{"hop_length": 160, "fused_qkv": false, "moe_every": 2, "eps": 1e-08, "weight_decay": 0.1}
Rows from block 5 of a small self-supervised audio encoder (BEST-RQ), named by matrix and row number. Rows with one number within an expert belong to one neuron, the router's apart. Each number is 500 + 25 x the weight over its row's rms, rounded and kept within 0 to 999. All counts start at 0. Numbers have three digits each.
After each expert's rows are labels from the 100 clips, of 14976, where the router gives the expert most weight on average: "strongest on" is what is common among them; "loudest band" is the band of the loudest frequency at the time of the peak. Only what is clearly more common there than usual is listed. The data: short read English sentences (LibriTTS-R).
# router: router (model.blocks.5.mlp.router.weight, 32x256, trained with AdamW), inputs 86-171
# gate: expert gate (model.blocks.5.mlp.gate, 32x128x256), inputs 86-171
# up: expert up (model.blocks.5.mlp.up, 32x128x256), inputs 86-171
# down: expert down (model.blocks.5.mlp.down, 32x256x128, transposed), outputs 86-171

# expert 24
router.24:461528508471524509518499560501478489483508502486506528489500488454476506502472507472506493477546503525500472521515479524530522542505493502511526493504474556512482501498513486471500453514474510487503541536510537504512516497445529505546523500506493511497540484
gate.0:530523440486498531489546549507496479525497503505512495506487480512479525489502505496506485519505512507516506518468490477535529532507502475507554501489580488449507509494471520541556473503490510499470546543484478459499470484474493474498534495478494468500518486
up.0:502505509531491482488469507461466512494491531488525482466461504529542510501488507485492522509501447490466502491504493502434468478498493456508534533536530533519488492527489547500481528505500484490493498494532500503493499486512497498496489527479531486467533613
down.0:547510515514464456493537501522490505476477500510502487500526458486528464472511499516523474487478540480524513493546479476481518462516516471472482466471505528476513484504493509501486518496507507521488508487478503522538490467480547486511470492521516492507501480
gate.1:500512528515487515465528532485500493500513506508517517534531524496466527484527521490524505485444494485479492464486513521495480469515484476496503525515460535510522488516469464469518500492494538469475480483470506489499432507503529603499525451477497531501488470
up.1:481547534503496524513504485518519480475552515508495526503466500471524481487459500498422523502473478512469504542470481476488494531559515519469502471497540497514496510492501531475458511525501438498497477469507529465477505504531476437464467545504492492495490502
down.1:465477513501501466501495517472509486461538488466505523532534470478502511503523499508495477472509441494510573498553530541502499516547493515515520500532484511522517497478512487551511470505491510509515511522480484487474447559504480478527497513469542493501532496
gate.2:523502521543516443522491519529512529580523507503513503477484486518500468506490482518448484493506485483492507481484510498469462491528512503474561492541482508493513495522520475490526530471540553510475493495463503493468491501518468512465484508504480477469470594
up.2:484496481478474545483500487491494482441497482532480501495493511486507534524511522481507529514510506492499494529517485499509521506486496510520455509463526473512477513459486509515456487533465460507519512477517483504517498501496510479533514479495511517534524395
down.2:493500534501508533506490477523484490474530482485497543529500520460517499478500530450506481493469495537527512491506519515548520523495507501495480525488467445520553475497446496510508502497418462507503488470480497492509487496516513525524508495512513495521509499
gate.3:512526510490510496522536459497466502518454531487513487469486475484502469505542509561529508544493494495472469497527545508533494523458501442479461511487508490454500534482488506542528487448474476508500486490488508514535551490476502501536489481515467510428489518
up.3:480463450501497471456508510486523473511525511491505504521490510517505533533497459451522507496484508496533509502473494503492527468560518498523539539495482511528542471486501496469520525551510470491500510488468521477484503517514470519442506520510539462537496465
down.3:460472541492512498480493507501499501478504520464516444495525479522521498506532478522516475487562488536551498493494490532494539456549513464520473486475509513449511482476521510494486482500491489537440520477498478514484502491513532497539450475512498505497517514
gate.4:474558535508468483521499466478519491531552468512524487490489514473520504513520497541505480458509488496498514533529513519529487513505473470511529482463504493485484539526474533471557476496492494450547509438508509503477510509496490442523508496527486484458499549
up.4:499453444465529480431528453493496563458449500515526480520533501523494502482502516469500493520481494513503517467474467487462504454508531510491513513548499477487510491452485457493482509491515533538450509521474492518468507515485502519476493449458510525469496485
down.4:532567528492530494459508500463540488488486473489494495476473514520536518509464487491500523483476484505553476519470495474516458460495529501517502511475479490499480524504427495460497484482500460476449504462479477511520519547536509535501487483529488503495505557
gate.5:482520520485528525531488519537473456490511490491523509470499487487512472490480527445519495493514462528521491526530512500526489539483492484521525498471505502496500500542486529489452507496511520512543514537456536497520513508477480424546509512506473501501453521
up.5:498485521450486492500478459502481480470462486496521513513507484458496500510504508477527522475483479545495511500499498506534509467469517516496465491457511507524542490560511478501493516515496440504533481515509546504490544527491485475530504500512479497541526497
down.5:457490502515461483481477536523507526511513484507504496546543487455504506503515484458453500457508460497531512517535481483501495536513492477479470472487483505502528510468539496597506502509490519508595509516539509463552493480545488480539495501544508499526525484
gate.6:524515495523550495473443438496469535489502488512490528503503469518506520465485449506476475516480524479516472553521481499527474500472479511542509527523522513497472500485509518515510469485471473526493517539494533536500459510519480518448490451463539500495495439
up.6:509518579494513506498515496480484484520497517482490503494456523460502516505497508551493479485521467474521540520504466451537457494521498497512445526512522483503487496485475487544471521531495484551526489509511514521515502467525510511464471490493477483528542475
down.6:467489515482522517530484521489450502474512494476496510513503533457521489521483503509485499489484507509482508548514511501504442494494518500505528515552511501467528478510537549527502487483545473514507497454438507523481503456500474528520526574464504501537484520
strongest on: voice: female
loudest band: 250 to 500 Hz

# expert 6
router.6:527510458494492468510479494478569519504503443530492535477494495492495515489430490493504473474509517504520494524476455450471505497492471505499547473486484488494479527501513529494513496489481500471492483518500471482514508494469471516474497497489471497484548531
gate.0:489482503487524498480516524497540529473481510483517505462536520539531500504525506492492523530518490479500476511488480534500493507519534508506462483497527521435483496481492507493502515503461490529473501435507481498508485483531461463507491514495529490507463498
up.0:512494491506467492502505483502468496503521497487498520522496493460485501497485510504461510474466513530506535501501547468486507507502482485489552508527484463535494530527507507483488483502535529493552498524497510510491504500463555495516512485518495513493520494
down.0:514497465469479456434505470531494493479507516543470499482510486482529486539569536553478491502510577503488453475463508526515471507488511496524487441530477527494518498489493524488532483502511508490503506479489493498510513527517489526514529495502511479481492469
gate.1:499489511523507508514437495503453509481491485518531522476488485508526480524503515493493531501506487478499512523505506536445475505524468525518468489513482468482461514510505526486496554474505518507527495502468474506536494512559497501522539510512490519476477468
up.1:498519497487452483519461458533469527480498493546458517556507485499487485477499489488497494490535474499499504513497539474514485500474504542488491527477485508478475490514476532479479533517511498504486487535527516503493518525469493515470515503475458537526498523
down.1:538496463525474515558466503488483503506503549504472504491513494517520506522514518507513523488525498473531484502507502535481490489498469547491475494518519497489501532481537531513461480464470529508528510501512461472459547521545483571466527480508534488480464511
gate.2:500516518496427480489519519505533525470477472494472527505524531470510478487488516519513523470472524478544517510481517548518532494468515528495504499521504472506516510502544530471533451500504476488488470513490499523488520525451495516514494484467471504499492502
up.2:478471495495538513521490452524478472521516512513509460514504464495491497482457487467492465513525468503459507497483490466481470478479507438484504491498466524498511498492510459496476527507474516540501519485513508501542500491553550469480536505525504507497505486
down.2:529537449494492581535495500496549514520463520489491480512484506506535443491459528498471485525459516524482495507526474479504470503493500522544514499480520513481512473498463476493449533455490437484471505497531500485536521510528496504445500444467509512471456499
gate.3:504503494466511531479483514479516461507501478508487534494500507530510487466480516527505507492480483488538495486518507462530509533454492467497470439539497487469503486519507451503542513460519504514499502456501506508491508486468525498550471493523500489517492433
up.3:484469507521490547464467535510531473512510496533462482489478514521546493488530520500492513486483491512518468475491495467495479508450482471490441472496499475497483516519502431504492508496508464530486525462519479460467498497441518529496460496482533511508500501
down.3:514458467496546515520526492519486500468495467519511459482512500453492499395498481517516472483475477539494523463503473534532465544477515495507514542475511496492454530503481515531476510518519459511486491488566529516444497485494503509520502480505462515511507508
gate.4:512482482527471497530484479474509480518529502552485532483502459487507490505451475510504544502532474495530502504509485526494486497531471503511501493495465526489527490493494493432494464509516469503541479483537523487467493546513479467473480458496532507479492481
up.4:500484503536477510517457478481537472535543507562506522449487468482534501509489477505526554520508452475547531512498481525496499480523480521494496493500474527494514500481501498438476472503528454483529468493526523497472506509508509446472491495523522516497482473
down.4:476491494489508491499497524548522500527518497504479538553480499546533523519467495518510499479460527488536499502496510457497480490481475507487531530496529491545498497488487506479490478503525473531482525510516494469485496518495519510464509474437476504539513502
gate.5:520493506470524443450491522499520563544510474561498501527506499511467483502510457520491495462492516495510513517534466541504494471489496509545481577516503566494485509477459481480486572530487514496483520565539522509468486506453497472512548510495496508476526504
up.5:527478491475529456475498531517526540552501481571503496500488504499483502502523465510499506471497535509527493516547444538510497488489488500553467584510512559477477510482461510473488567520495528469468515561517509507465486496453483461498552513483490522482532494
down.5:486509529493495495469478498576542475488500509510482510480492466512516473533501478505462511471529524507512539474539513476480568525512548487462468506502539490511482511512498490497457532521495499501540503489527479465502466476502515503505513498492510491545490484
gate.6:469494494529483494490483497479499513479533496510514537483509523474526497478487505500535507515521527504476536518472540514527507473445499453500513476475450469508504515485495473499500527493537469503492473487475522522504525488533532500505502506492546478490473521
up.6:496513468511489488505521505487423475501502480509498509515518479491556513520516539486515488467496500460523472524483468519468485520492499543495454487504507501485526502515463506489480498494524459465517502506501494481524530485487458471517464538525524529505560484
down.6:519528518506469500488484460504523491540453432465489488464499482491436516561482486448486510530522524456515516540494453488527502504486504496488515526542523514512494498496547480479503501516490556469465502536477519486516497534485505524536515520519476520526519476
strongest on: voice: female
loudest band: 500 to 1000 Hz

# expert 2
router.2:481467516509535517538483592491480477498506534495505498486458530450531498481460514442521508497530490508504489489484533564475518567515441488508497463511464537496498478488504492479559481502555558507532571470509492480528499502474522510504499504523481511494521515
gate.0:490568451547454504497484500499570510506478471508526510513507505470459499499505485523491508477529496484518486458488578445483548485488486527509494546500484499486538454495491548518504509536508490500495499477492488528518509482489489510511518477473497516507486474
up.0:508515461518479513541535504483533488508497497482506466488502487473563488519527480481500493484501483515510487495488606489549538503497494538495489563504454497498534481530529585501526497526514522498493468498468495523481485508514507512513480493486460501510481515
down.0:528496540472533508480493502508441487503487543507476492512459475513504529427479527532519504462502453480546502498535499475414502528500508434484489478486488488498496483518506514514531476503495520487506521517488505521435479521543513485499469516521500529497485501
gate.1:465491500498503502535510530496498458482505556464492482505497502528492477479514492507459475491477487528535505521493482513464465477503524480518487475511476518506493511475517495505493497508484502544528470550489498475506504504468577507517474510495482520487480521
up.1:525534492456478495506478472486493540515506445533511537503506485455519519497486508503506491541522503478476505471527502489526532551499501495495484535510490509510492487521489499525513501479527510434484505448495511511479520451537423480489509494529507495455503487
down.1:495477484482497502461511459507473511544500457503493490477498488460476492446475514494471479506507511503507494527482514503490528493493505494495527513487485463462481449497472492517480504512564544520497515472510504502500518548453531502471497526537513481466474499
gate.2:439530503478503488509567553511488481538495519474491507466493455459540500526466544491504496470541519466467507520533486512489495496529505483490492470500482508493507450480496477547465494507469458463483567529526501474498510499473499532506479485511469495506504450
up.2:465532494476508482516575576528500478508487503486486496484485477474510476494452564490513499489532530467470492503505523517533491520520479464510476482490482504485498478514500508534497479489485437496497573517510509467504498497478483519481483503508474476545509435
down.2:525500477526500496462505506489513518474516543479535512517461498514487523472523530553519467503517470502541511481503493538507511468486524494507487530504540506532495506502526532494469498527510491491479474514480512505526545527498494534455531452489507430488528456
gate.3:513491540483526491456496500504440514499506500515504463489512495519539487512499478473504464500493544492505516504517472539486507517521500479490544515480510534524521475497521487479491456468501515464458464492488496523484513488495529466516441492493525461481551462
up.3:538482492488466481488537527540480516503516501551527487525478508538540487504495499471514507472504514469524493498495524515514512537537551484505542503486435520526532487491550472477469487487508531513520506500503501513530526512453533469496464489500489498518535486
down.3:528574493518459499489467533488495516512502494474502503533532521502494468564536543502491473493525513501512503511538511476488500517485463511529501430532495489514505473526484489480523517502505466502501511515490488501542487479440479512475493484532450533514496487
gate.4:509530482492490525501468470497507538515493479480482501496516529530489479546499541513503471527518471473487489509522476498501489495516508510535488488522485511470492519517510502521507501503512501542482491539494471489507486522528570500484478515512477496492482462
up.4:492472502485480469466478529520547468484490505460529493491438507556513493523525449535456501521494453480496501512496505503494508490485515512496463509513533529502497514497498504517455536486537491526524529477514495488489500531513511457502505502523481460511518507
down.4:541511510493517492566522503446488476478542452476510487464469484469511484470484467508458494504527531510507509481481496497496521552534487484501516464536487498524486518506547502428529511475446498502513512499512496454470482505486534535505536472481526477508515469
gate.5:514534466488516488482483492502526517507480486505478513472510491521537512478501490493479484516522491525497555497468486459481567513427485459504468512470497486493526504510524530516491503528469498513511505502481492479489502517508512485506507492519492482506481482
up.5:537542476557497484488527506493487459513515531544544538481510501538541495509477490506473487502520487545481493465524495502501552527528489522486480519500522504465526509538505510513473507544469537530484457491459498501533509506496511502489531454525524481494468527
down.5:495518465483451532525500520520473501478463458479494509464457513508506448519533528536489499494495506505506510515490464498508509493484497520497461497507499513489543476470522506459480450461479441495496503507490475497448546466503485444474506491477490566462490515
gate.6:506530564519500540479529531503473495474502542472477511518527513507498464514537498521486516487510508525519469510518532471494501542505486477525492501467539476543497501525486551494497490484487496519510512488507527508517504518539469512503523513471544585466492424
up.6:514481500457511532486510505524523505480498475463470495513533504525526475450490483567452524524528517503491512511498517425524495509512488514512482467501549535468495495471547501517504495492460510476461488496542511505504532495467524485512473455476537525462491485
down.6:497549477464496528438516466515480547502498473481542499540505531500503498479563503501512463500511460490524504486495508462532499515473489469484511498505517500447514472498545503499546482489467500517517463502518497490540507520506489509468491546498524504471487549
strongest on: voice: male
loudest band: 250 to 500 Hz

# expert 21
router.21:485501539511530493503487540474483497514522535499505493498516488450503513485491511440550527530535477525460536470515536573480503499504464517515493491517498493511485523527459493519523451510539511476537519523532511504520513529477547506512509485527524541497537511
gate.0:459475501499542510527507484517503523528456483501466501516481453522516512497501516505539460470532490536517532509523580465491506466521520456507562540497517507512483464502489508514486502526518510486463440563535492502508498469460510541490485505504511504456522519
up.0:444483515503488486510507487530490515495505476529473501473540468496507509506487497529542503468518536501511527520502542473475523455517516488493550509511502493538492483524468509513476489523500512489512455550548494520496508478478470566484496479513508485448486547
down.0:461529500484442509498515506514499532514510537503509532500455444491479491468526522514499484515459495487461520530528497493514491487482476496518537471521513477474511509514525531457537492544525456454499492479526465490494527473544489499494491525467513506514546471
gate.1:470517512525520508518475524489472463515498545477490498503520537597492471543545485481509470514475481493516472486506501526496505478499519530489537467468554499479467515495514503479505459444488497478490481478486485501511483505503489500500477499462507487490500530
up.1:483500512484520482498504467503506509524503491471490480514523531604500460502498493498470486521494490529498498513499479552484531478470491517479530451479496499484462527505477536497525484469527452463483479507492501496504469499502490502491469481484523532547520491
down.1:534452478505524445515538457490477453478529523489479519524481513560519468445481464491497477461495519497544543502506511527493541511458509528489502538519511497494525505505534516523468492503511427501447516482514490512497516485466497502500463517457496523521504448
gate.2:490481526514515513502510511519520523480526519475500483502426510475475476516507459512494480458498503523482520521536490439473449536498424469506580515543482475478473543516508490486475503487505502516487530488501512494483482494518478483505480546508487479511547504
up.2:497470487500507544502495490512490485465451490542521461551471494536536478536504514505507529525544529523482500533503466487515463503486508526492411546513494485494478506489480548470477491503499505520464509506541512505466527517510447468528487492486494495498515513
down.2:475487531483509448517520454511499490528517500501479532485506495489528486484540496537498575491523444511508483478489451488565529505504543538518491462499452519519513482516515503415525511516462558494487492495461501513525494485485471538470477527483494472497513535
gate.3:534508449503495499500525523463471510488491499497479539490506514475554489508536444469491463489542545449531498528483522492503481511520472444490477535529489489507531522467493558546483511513548465473512528501477499459494477501476524484542494539474479514487453537
up.3:491523499500517495487541458488530485510465481476511512498489518479527464519490497501481511518503489483500493514499498507529478504505432486495522529477486502462497525471469524500525482528509526494470500485531501497502509501471523505494511543516477474477525500
down.3:461439554511529478442481477486503471482499538503497532529458499488498488434517499486524505509503535537530505494505564462432508491513485518501504536541470486500554465500566474515441507519474510503518480510506504538496531550484487516481494527517504517465480498
gate.4:513500510493506495475506505454556481481503525481497523496504468529521495482504522505500525459511467470514499472524484495521477494519522501486481518465487530499533495468499517491541496508528486473497510484508510465497498503531532493458467510501518479504487457
up.4:475485462474498514521456492528446487515483507528492476502491571468486515529512507506505487508475485502492510522493531526487537498483495507513553506522508511485463493458439520514474533496517531561531481490480528508478521526488516499533521454481498537503485520
down.4:516482538497504548487520479493488502531439479477481522500520532483468483508462510473464505480541521516506511503494482475509506488502495470485488517468534500540549483484412509525503488473506524518502499526531494532474521499544511509484506490465501520498522502
gate.5:496497532472497495504503462532495494447495463522527480457493530534482437454473453513488514493516510524477466488503462490503533537491524506478550459524506494464508485484532518523502499477504505499518535467455528490476491496494468484512484455505444464503485545
up.5:498496508518535496490517488530459505503522518521514466478517536498467481464511507497496499496565537492493495488503516491474537501491528485515515515519444506532488464496483506512500478491518548478531480510487484525491518525473479504481512505523494515511514531
down.5:471504511492514523524526487496508512516487545514465464452473517554488476423491512518440468476522505536512511492498473497483460482513513534488509496497456495489492518511502490475494513528500468511523501485500493520497490485432522467483527483508491489560482488
gate.6:493523486468456507520520536513478547467556523490479506529516523517470492505511465531489439477449536530510526487524513521523509511486494471542514518486528525530486517521518454437477503525481501497516490473522496484480485501462501465497478492505468458541469456
up.6:521499456473452491517524517505497547470545537506475514509518515459470483465540459508489517512484528484499507469518507462503501460479461456478503492498483505491453540521539425498491471543504470508521484480572498468500501520509503482476488507496501454489463509
down.6:520489536487507475507497486519516485509522529481503487525485505530464480496444502420494480483472509500485485537479488508466465498508491509501491505527468512500515482487511506463496509510489474487512491522485495506483475474497504523474489532522486502542490575
strongest on: voice: female
loudest band: 250 to 500 Hz

# expert 4
router.4:533526495533497545490470543507503535501496533489485520466527482511539499485501479449481518468523512511522498508472479460479503487526448495487493513502470496475502602497476505529505516507495498473532501499504506510484489492451505508509486491493464468495446521
gate.0:493485494497528471518480486515537517508485512529504487542504532478510480478510498483461493508465505509527494505507495525550491505515517494484504526503504456499489540450491463510462522502494495471475518468511514480521506488500531515501470507511501500539544442
up.0:523505480502537485528505509526550490501483520532504513523487540487465492490512500520485477516460510504518491512503515513528464522505511523494501554501534491496478542452477482517485514495471482441513531521487512503516511508512509484460486484457530511505540464
down.0:535452493510504473487523556519498511482502579532536448531518520531524499476490537588510510496499527499507515499444501521499516516518505544469474504466536510479502532517524501470503493485485506484521491489480479494479499506492526531463508493552504487519478490
gate.1:544458455442513495537512498500498511468502482513531520512503499481457506538513495482484458495530480494500504516510500513502467529468493470496498528493456492511525530500541474497520481510497496481494525456475503508502526482497480506506470500515438504484504466
up.1:508501517493489474464466485510525496534440485530490513494521476504471540502536459503532546503499501584512475461517470513483517506516508530465474475538474501486502471491537492530536501474493487518498505458533473499468499532476522450499494482484495549509499504
down.1:505484502483529471494532512553526495501469486515517502520500481526581493467502476445496464478483559476489502494540503501440503512525528488502517492556493443537517529506501513453506519538493472462492487466466520479547535503491506513494489500532510568506502503
gate.2:480497484482512487444484492500520539518480489464494533487468563502444443503510494494558464492478451511499475517539450480502529502502494469527540516484456473490484501531494457495511485475489530550573519493502529499490492466491488494541564502483513499557489518
up.2:531509512500508530548551494492535483477524475517509485500494518482494465502455521500493515510465504539491536486533535500508480483468492496477408500461508505535509504506480481538485474511492479507466512498485525510516485519507489532535502500525519468527499522
down.2:508481558507422523472507493490482474471500491492514513473506513521440489510494492531488509527497519523482458518476466533528504506496495520497488511485468493490514510490499454536508485541520505482491485505476513565494488459524538522487489466441507492526509491
gate.3:479505469546468516469502478479460498508526504494492512502491492470504486493512505502479484473453499503454459467495462484480466502495505498524490486530476502496503531478486489524516518465509497472535506524491474496496518510525481469528472500490522531490449488
up.3:456495489547463484479474477498491452493542532513508511534524542479493468498532513491497507454487504497493482513479497475436481497536544486489524498526510451478504493487515516477465502496534487490515550537461502524492506486477489495514524493470514460535507502
down.3:514496552472464494537529473484448489543511473519512503504479488536514499481503486466494510536488468497492488554462493514455543507538500513518501506500509487468470457486536458487503559518491501512544490531521493491506485450495508498428513464489527507534522504
gate.4:480491479498483507494541495564479498494522480488476496494527501483499513518450461553502577515486528529510513541497490522502519534488526461481531447490510445466500501486487505537467488465522484527447516509458481520507506485483516460517484477494481484486456478
up.4:507501445506460513439489476517533455504500484492488522486539512498482528465497491489471516526466424516492518477498508510471487546467489513468489516495499489507459485487453453497480514501518533535559468462521505489460537491518531479486480489507468485488507502
down.4:521482521500516525446489490553496483482518427495464559517519473533519490464483483507495497495494484463508559545505509473459519493512468480559498552512528484506538514497475559519445464486477453495510515569523531468484496473467494492502522463518460496514488521
gate.5:472529526468490515487532494466472501491507441481509494503500536522506486510492499493473481496476519522468505507514504474504543434501463496493484546515546459521526565481494509500506519492513466540550542504499502505481475514500489504475518523508518476530538506
up.5:509529500504504509492535527477490500568503458528503452500524481524491487525521502463485511488494551495444495471500507494467522455478497469489514531518542468532541552513464521532499505462515488560516507549470480478499503510522510485454486484489542495530523552
down.5:557490526494488487469514503492491502457489465509506532519521488540516555554523544527503497527492446491507534517524516499499486471498482441482486485509491509517500518482531538473498527509486535503588525503473510456476505523537488478457522482465472484483493463
gate.6:485519484505489526489471487538473506574489505537496487499498487492517525472514463515485526479521489547480521470512530488539504509487480518502444499508501512498502477472543447514508507460484517465481530510480495490504481504488505519483499485493475548540549514
up.6:528509460510508509495500493563526466562527470534477511492532502490542491499507512528487536490507524494479524490487497516518491507503510535494486491492506489495516477454556483546486457477501517445469482490516490516540502510471461490467491513510475483541534471
down.6:510506477500526497494544516520516480522507454546509519490549489480503479484505495384472471494470496489514499492499512454512473488520474551496506572476464511452493480493558508467484513488449458520492487489498501487552528494483518515506508466526516510536504513
strongest on: voice: female
loudest band: 250 to 500 Hz

# expert 9
router.9:478499513518520478518488570453504509488495505512533524517508526441482497505478513501521518488545500526466516486509509527479505549544452494469489491498459500530549503516466495472516464503559528526499474488488503507531483500509557489522498505516514502535534496
gate.0:579499513487485503526485528467499524486498519512471509494487461475508533504491513477502506489487503473490488519495500479496478508486533527493445543528499501534495484519528547479504492476457526536493478503489488507493512501512493513525511491504501515498489495
up.0:434509493498503486487515455514487495499501475511491512519514507493513480526497488473521492509526475499448541505513495471519511533484478456466503480503494510493518494468473498468480511527484515495538511494517493524511470525511472430509532511522519504448499472
down.0:485460479529512514471477513513489507478483456505511478484459537541510519561509512496438508493485452491520462519548485520544467526485520483493517462508497556465506498496485497497518503513488533533480512490460511445469504473511497467474472500480479459480515495
gate.1:475514533491493464472479487484499470481506501426501518516459548457515518490491496510492532508520482534485495489531469505543469475462508499523481470498459515499466486432481455470495487484518531514491505561469473527510516494540509471491506479502473495473445465
up.1:515504488501473493492483506500523455520526490444479523516477531482511494536493491534493555514521494508522501499511463528520494460447501487525482536495478512506474467469456458513489486470535529513508459517447480506504538488532503442472486516499505488481482482
down.1:490486477509458512490502500504513466530517504429499503517544529489462510468493520514520491488500528499453501445563490501489513513497485481468486492489491507530471512496506514517555507491461491471476476450584483523508468491497500530506498508498504475517506508
gate.2:519502482494521487522521513491547550497497479495517504470482489489505504525467493476540515514520536455489519494479533500559449551449519474500467522519461486478505512469499507510504467488474470480506511528477466508513521500465537487504481503500503576506494503
up.2:527508487510526500533487538488537498462486525497464520490505467491538497526507539472515519514510499486500520502504530504551473515467500448464505531510439514460511505489497485505469490477510521502512494528487465523501510498454513494527497474481488555475493542
down.2:499511506475517512501484492478505511455507453507493523480521478517477472577553510472503511491527472513494498496510543512509533527525496505494498527527553485464505480491512488488513517491559502491443511503513491481500515515547442450502482521443477501496514503
gate.3:464442499519490493525506477470520517494541490497487505499502496504526509523516520543482520551497504498517472473523517544494429513525481492503477497484506546488507505463498505469502540503535511514511522528502487500495535525526488434504543532482518472508488460
up.3:491454522541511495535491477481518514536577473503492508524509495483510496509516501527495503535478490510530476513520518518502446504513501484497493502494501533480461510442484491496492498527513509516504512543497488521475524518535499444460487505486512497513473481
down.3:548498527500492477452486505485497495489518522480489500457517503510469494547482503406516480530481478493544436506518479466510482475473497489471484520496466490502490493507512497467461535488506530498483539509524494559485484502489522487522480522475492524482499504
gate.4:510508488484462526470490513523493519508514422496498497481564500522526469487510484579479499512486496544482490502499487482504514482499556495524501487596442488517522518510458494528452514479482504495493504524490506500483531510502483488520492514522477538572512525
up.4:481492519475564495527537475490523490505528534535518502501452484506458544506486503478536511507481521467524491481507516537523550526501484462514464502461522523494487508523521491506543489545470488527504500507528492536498469506515476502481482476515508544419497548
down.4:532510488547550517544531464512507521507528482500494489509455489508492485525506483478513491490511534469480434485523532497497469444457489455479489485500558440499503457496498528495519472512511473505515495478496471519469443503455498521484511495455469485466491502
gate.5:501461518492514515488484503488513566506487494482486515485507466489529501492496480531499486498496528543499482509501496517531520487450464383507556476511545528505482507485497497513469531452468512488528496544558508505495522493511468479446482476502510446544485506
up.5:468497552519500516510491494499485501486502493520505499497487489486506522467505484518496492497485523483512497529521511506515499506446482374511570501481524518513499490502521522499501513446439497474521505519552496536509527510497500453464485516508517473523453516
down.5:523523507498525491471501456494542480508499488528501524509538492474567503559523492520507507507521500483452497519504478537471478465487478479468463533508435514505502513491486585485479526501470504509491508523463485507469514517481537483474506473485508516495531522
gate.6:501480522536486531503556477552514529483526483472485509509488519520543460468530510478478490513471463518491493506518495543490491499519521531517530512498485493532490510529505508503526503505482543493509487512531477483545481496517475521530512484506486515484501547
up.6:495499505438512485516446498481486498500448509505468495495509529505458555524484497488531524495522541545518510476498504482492517488453508481496493499481535481457504503474515530507501486513504450520506517484506509519446525484490519445463507537508498495565466442
down.6:496507511454479517505495460520492499509475438512510515517480504457549509502547513511512502539477493443525500514534506474523549505496469518474515482527509487477480488533495504534528496503533516501548503487543514508525527516423504537508510518535527514459499498
strongest on: voice: female
loudest band: 500 to 1000 Hz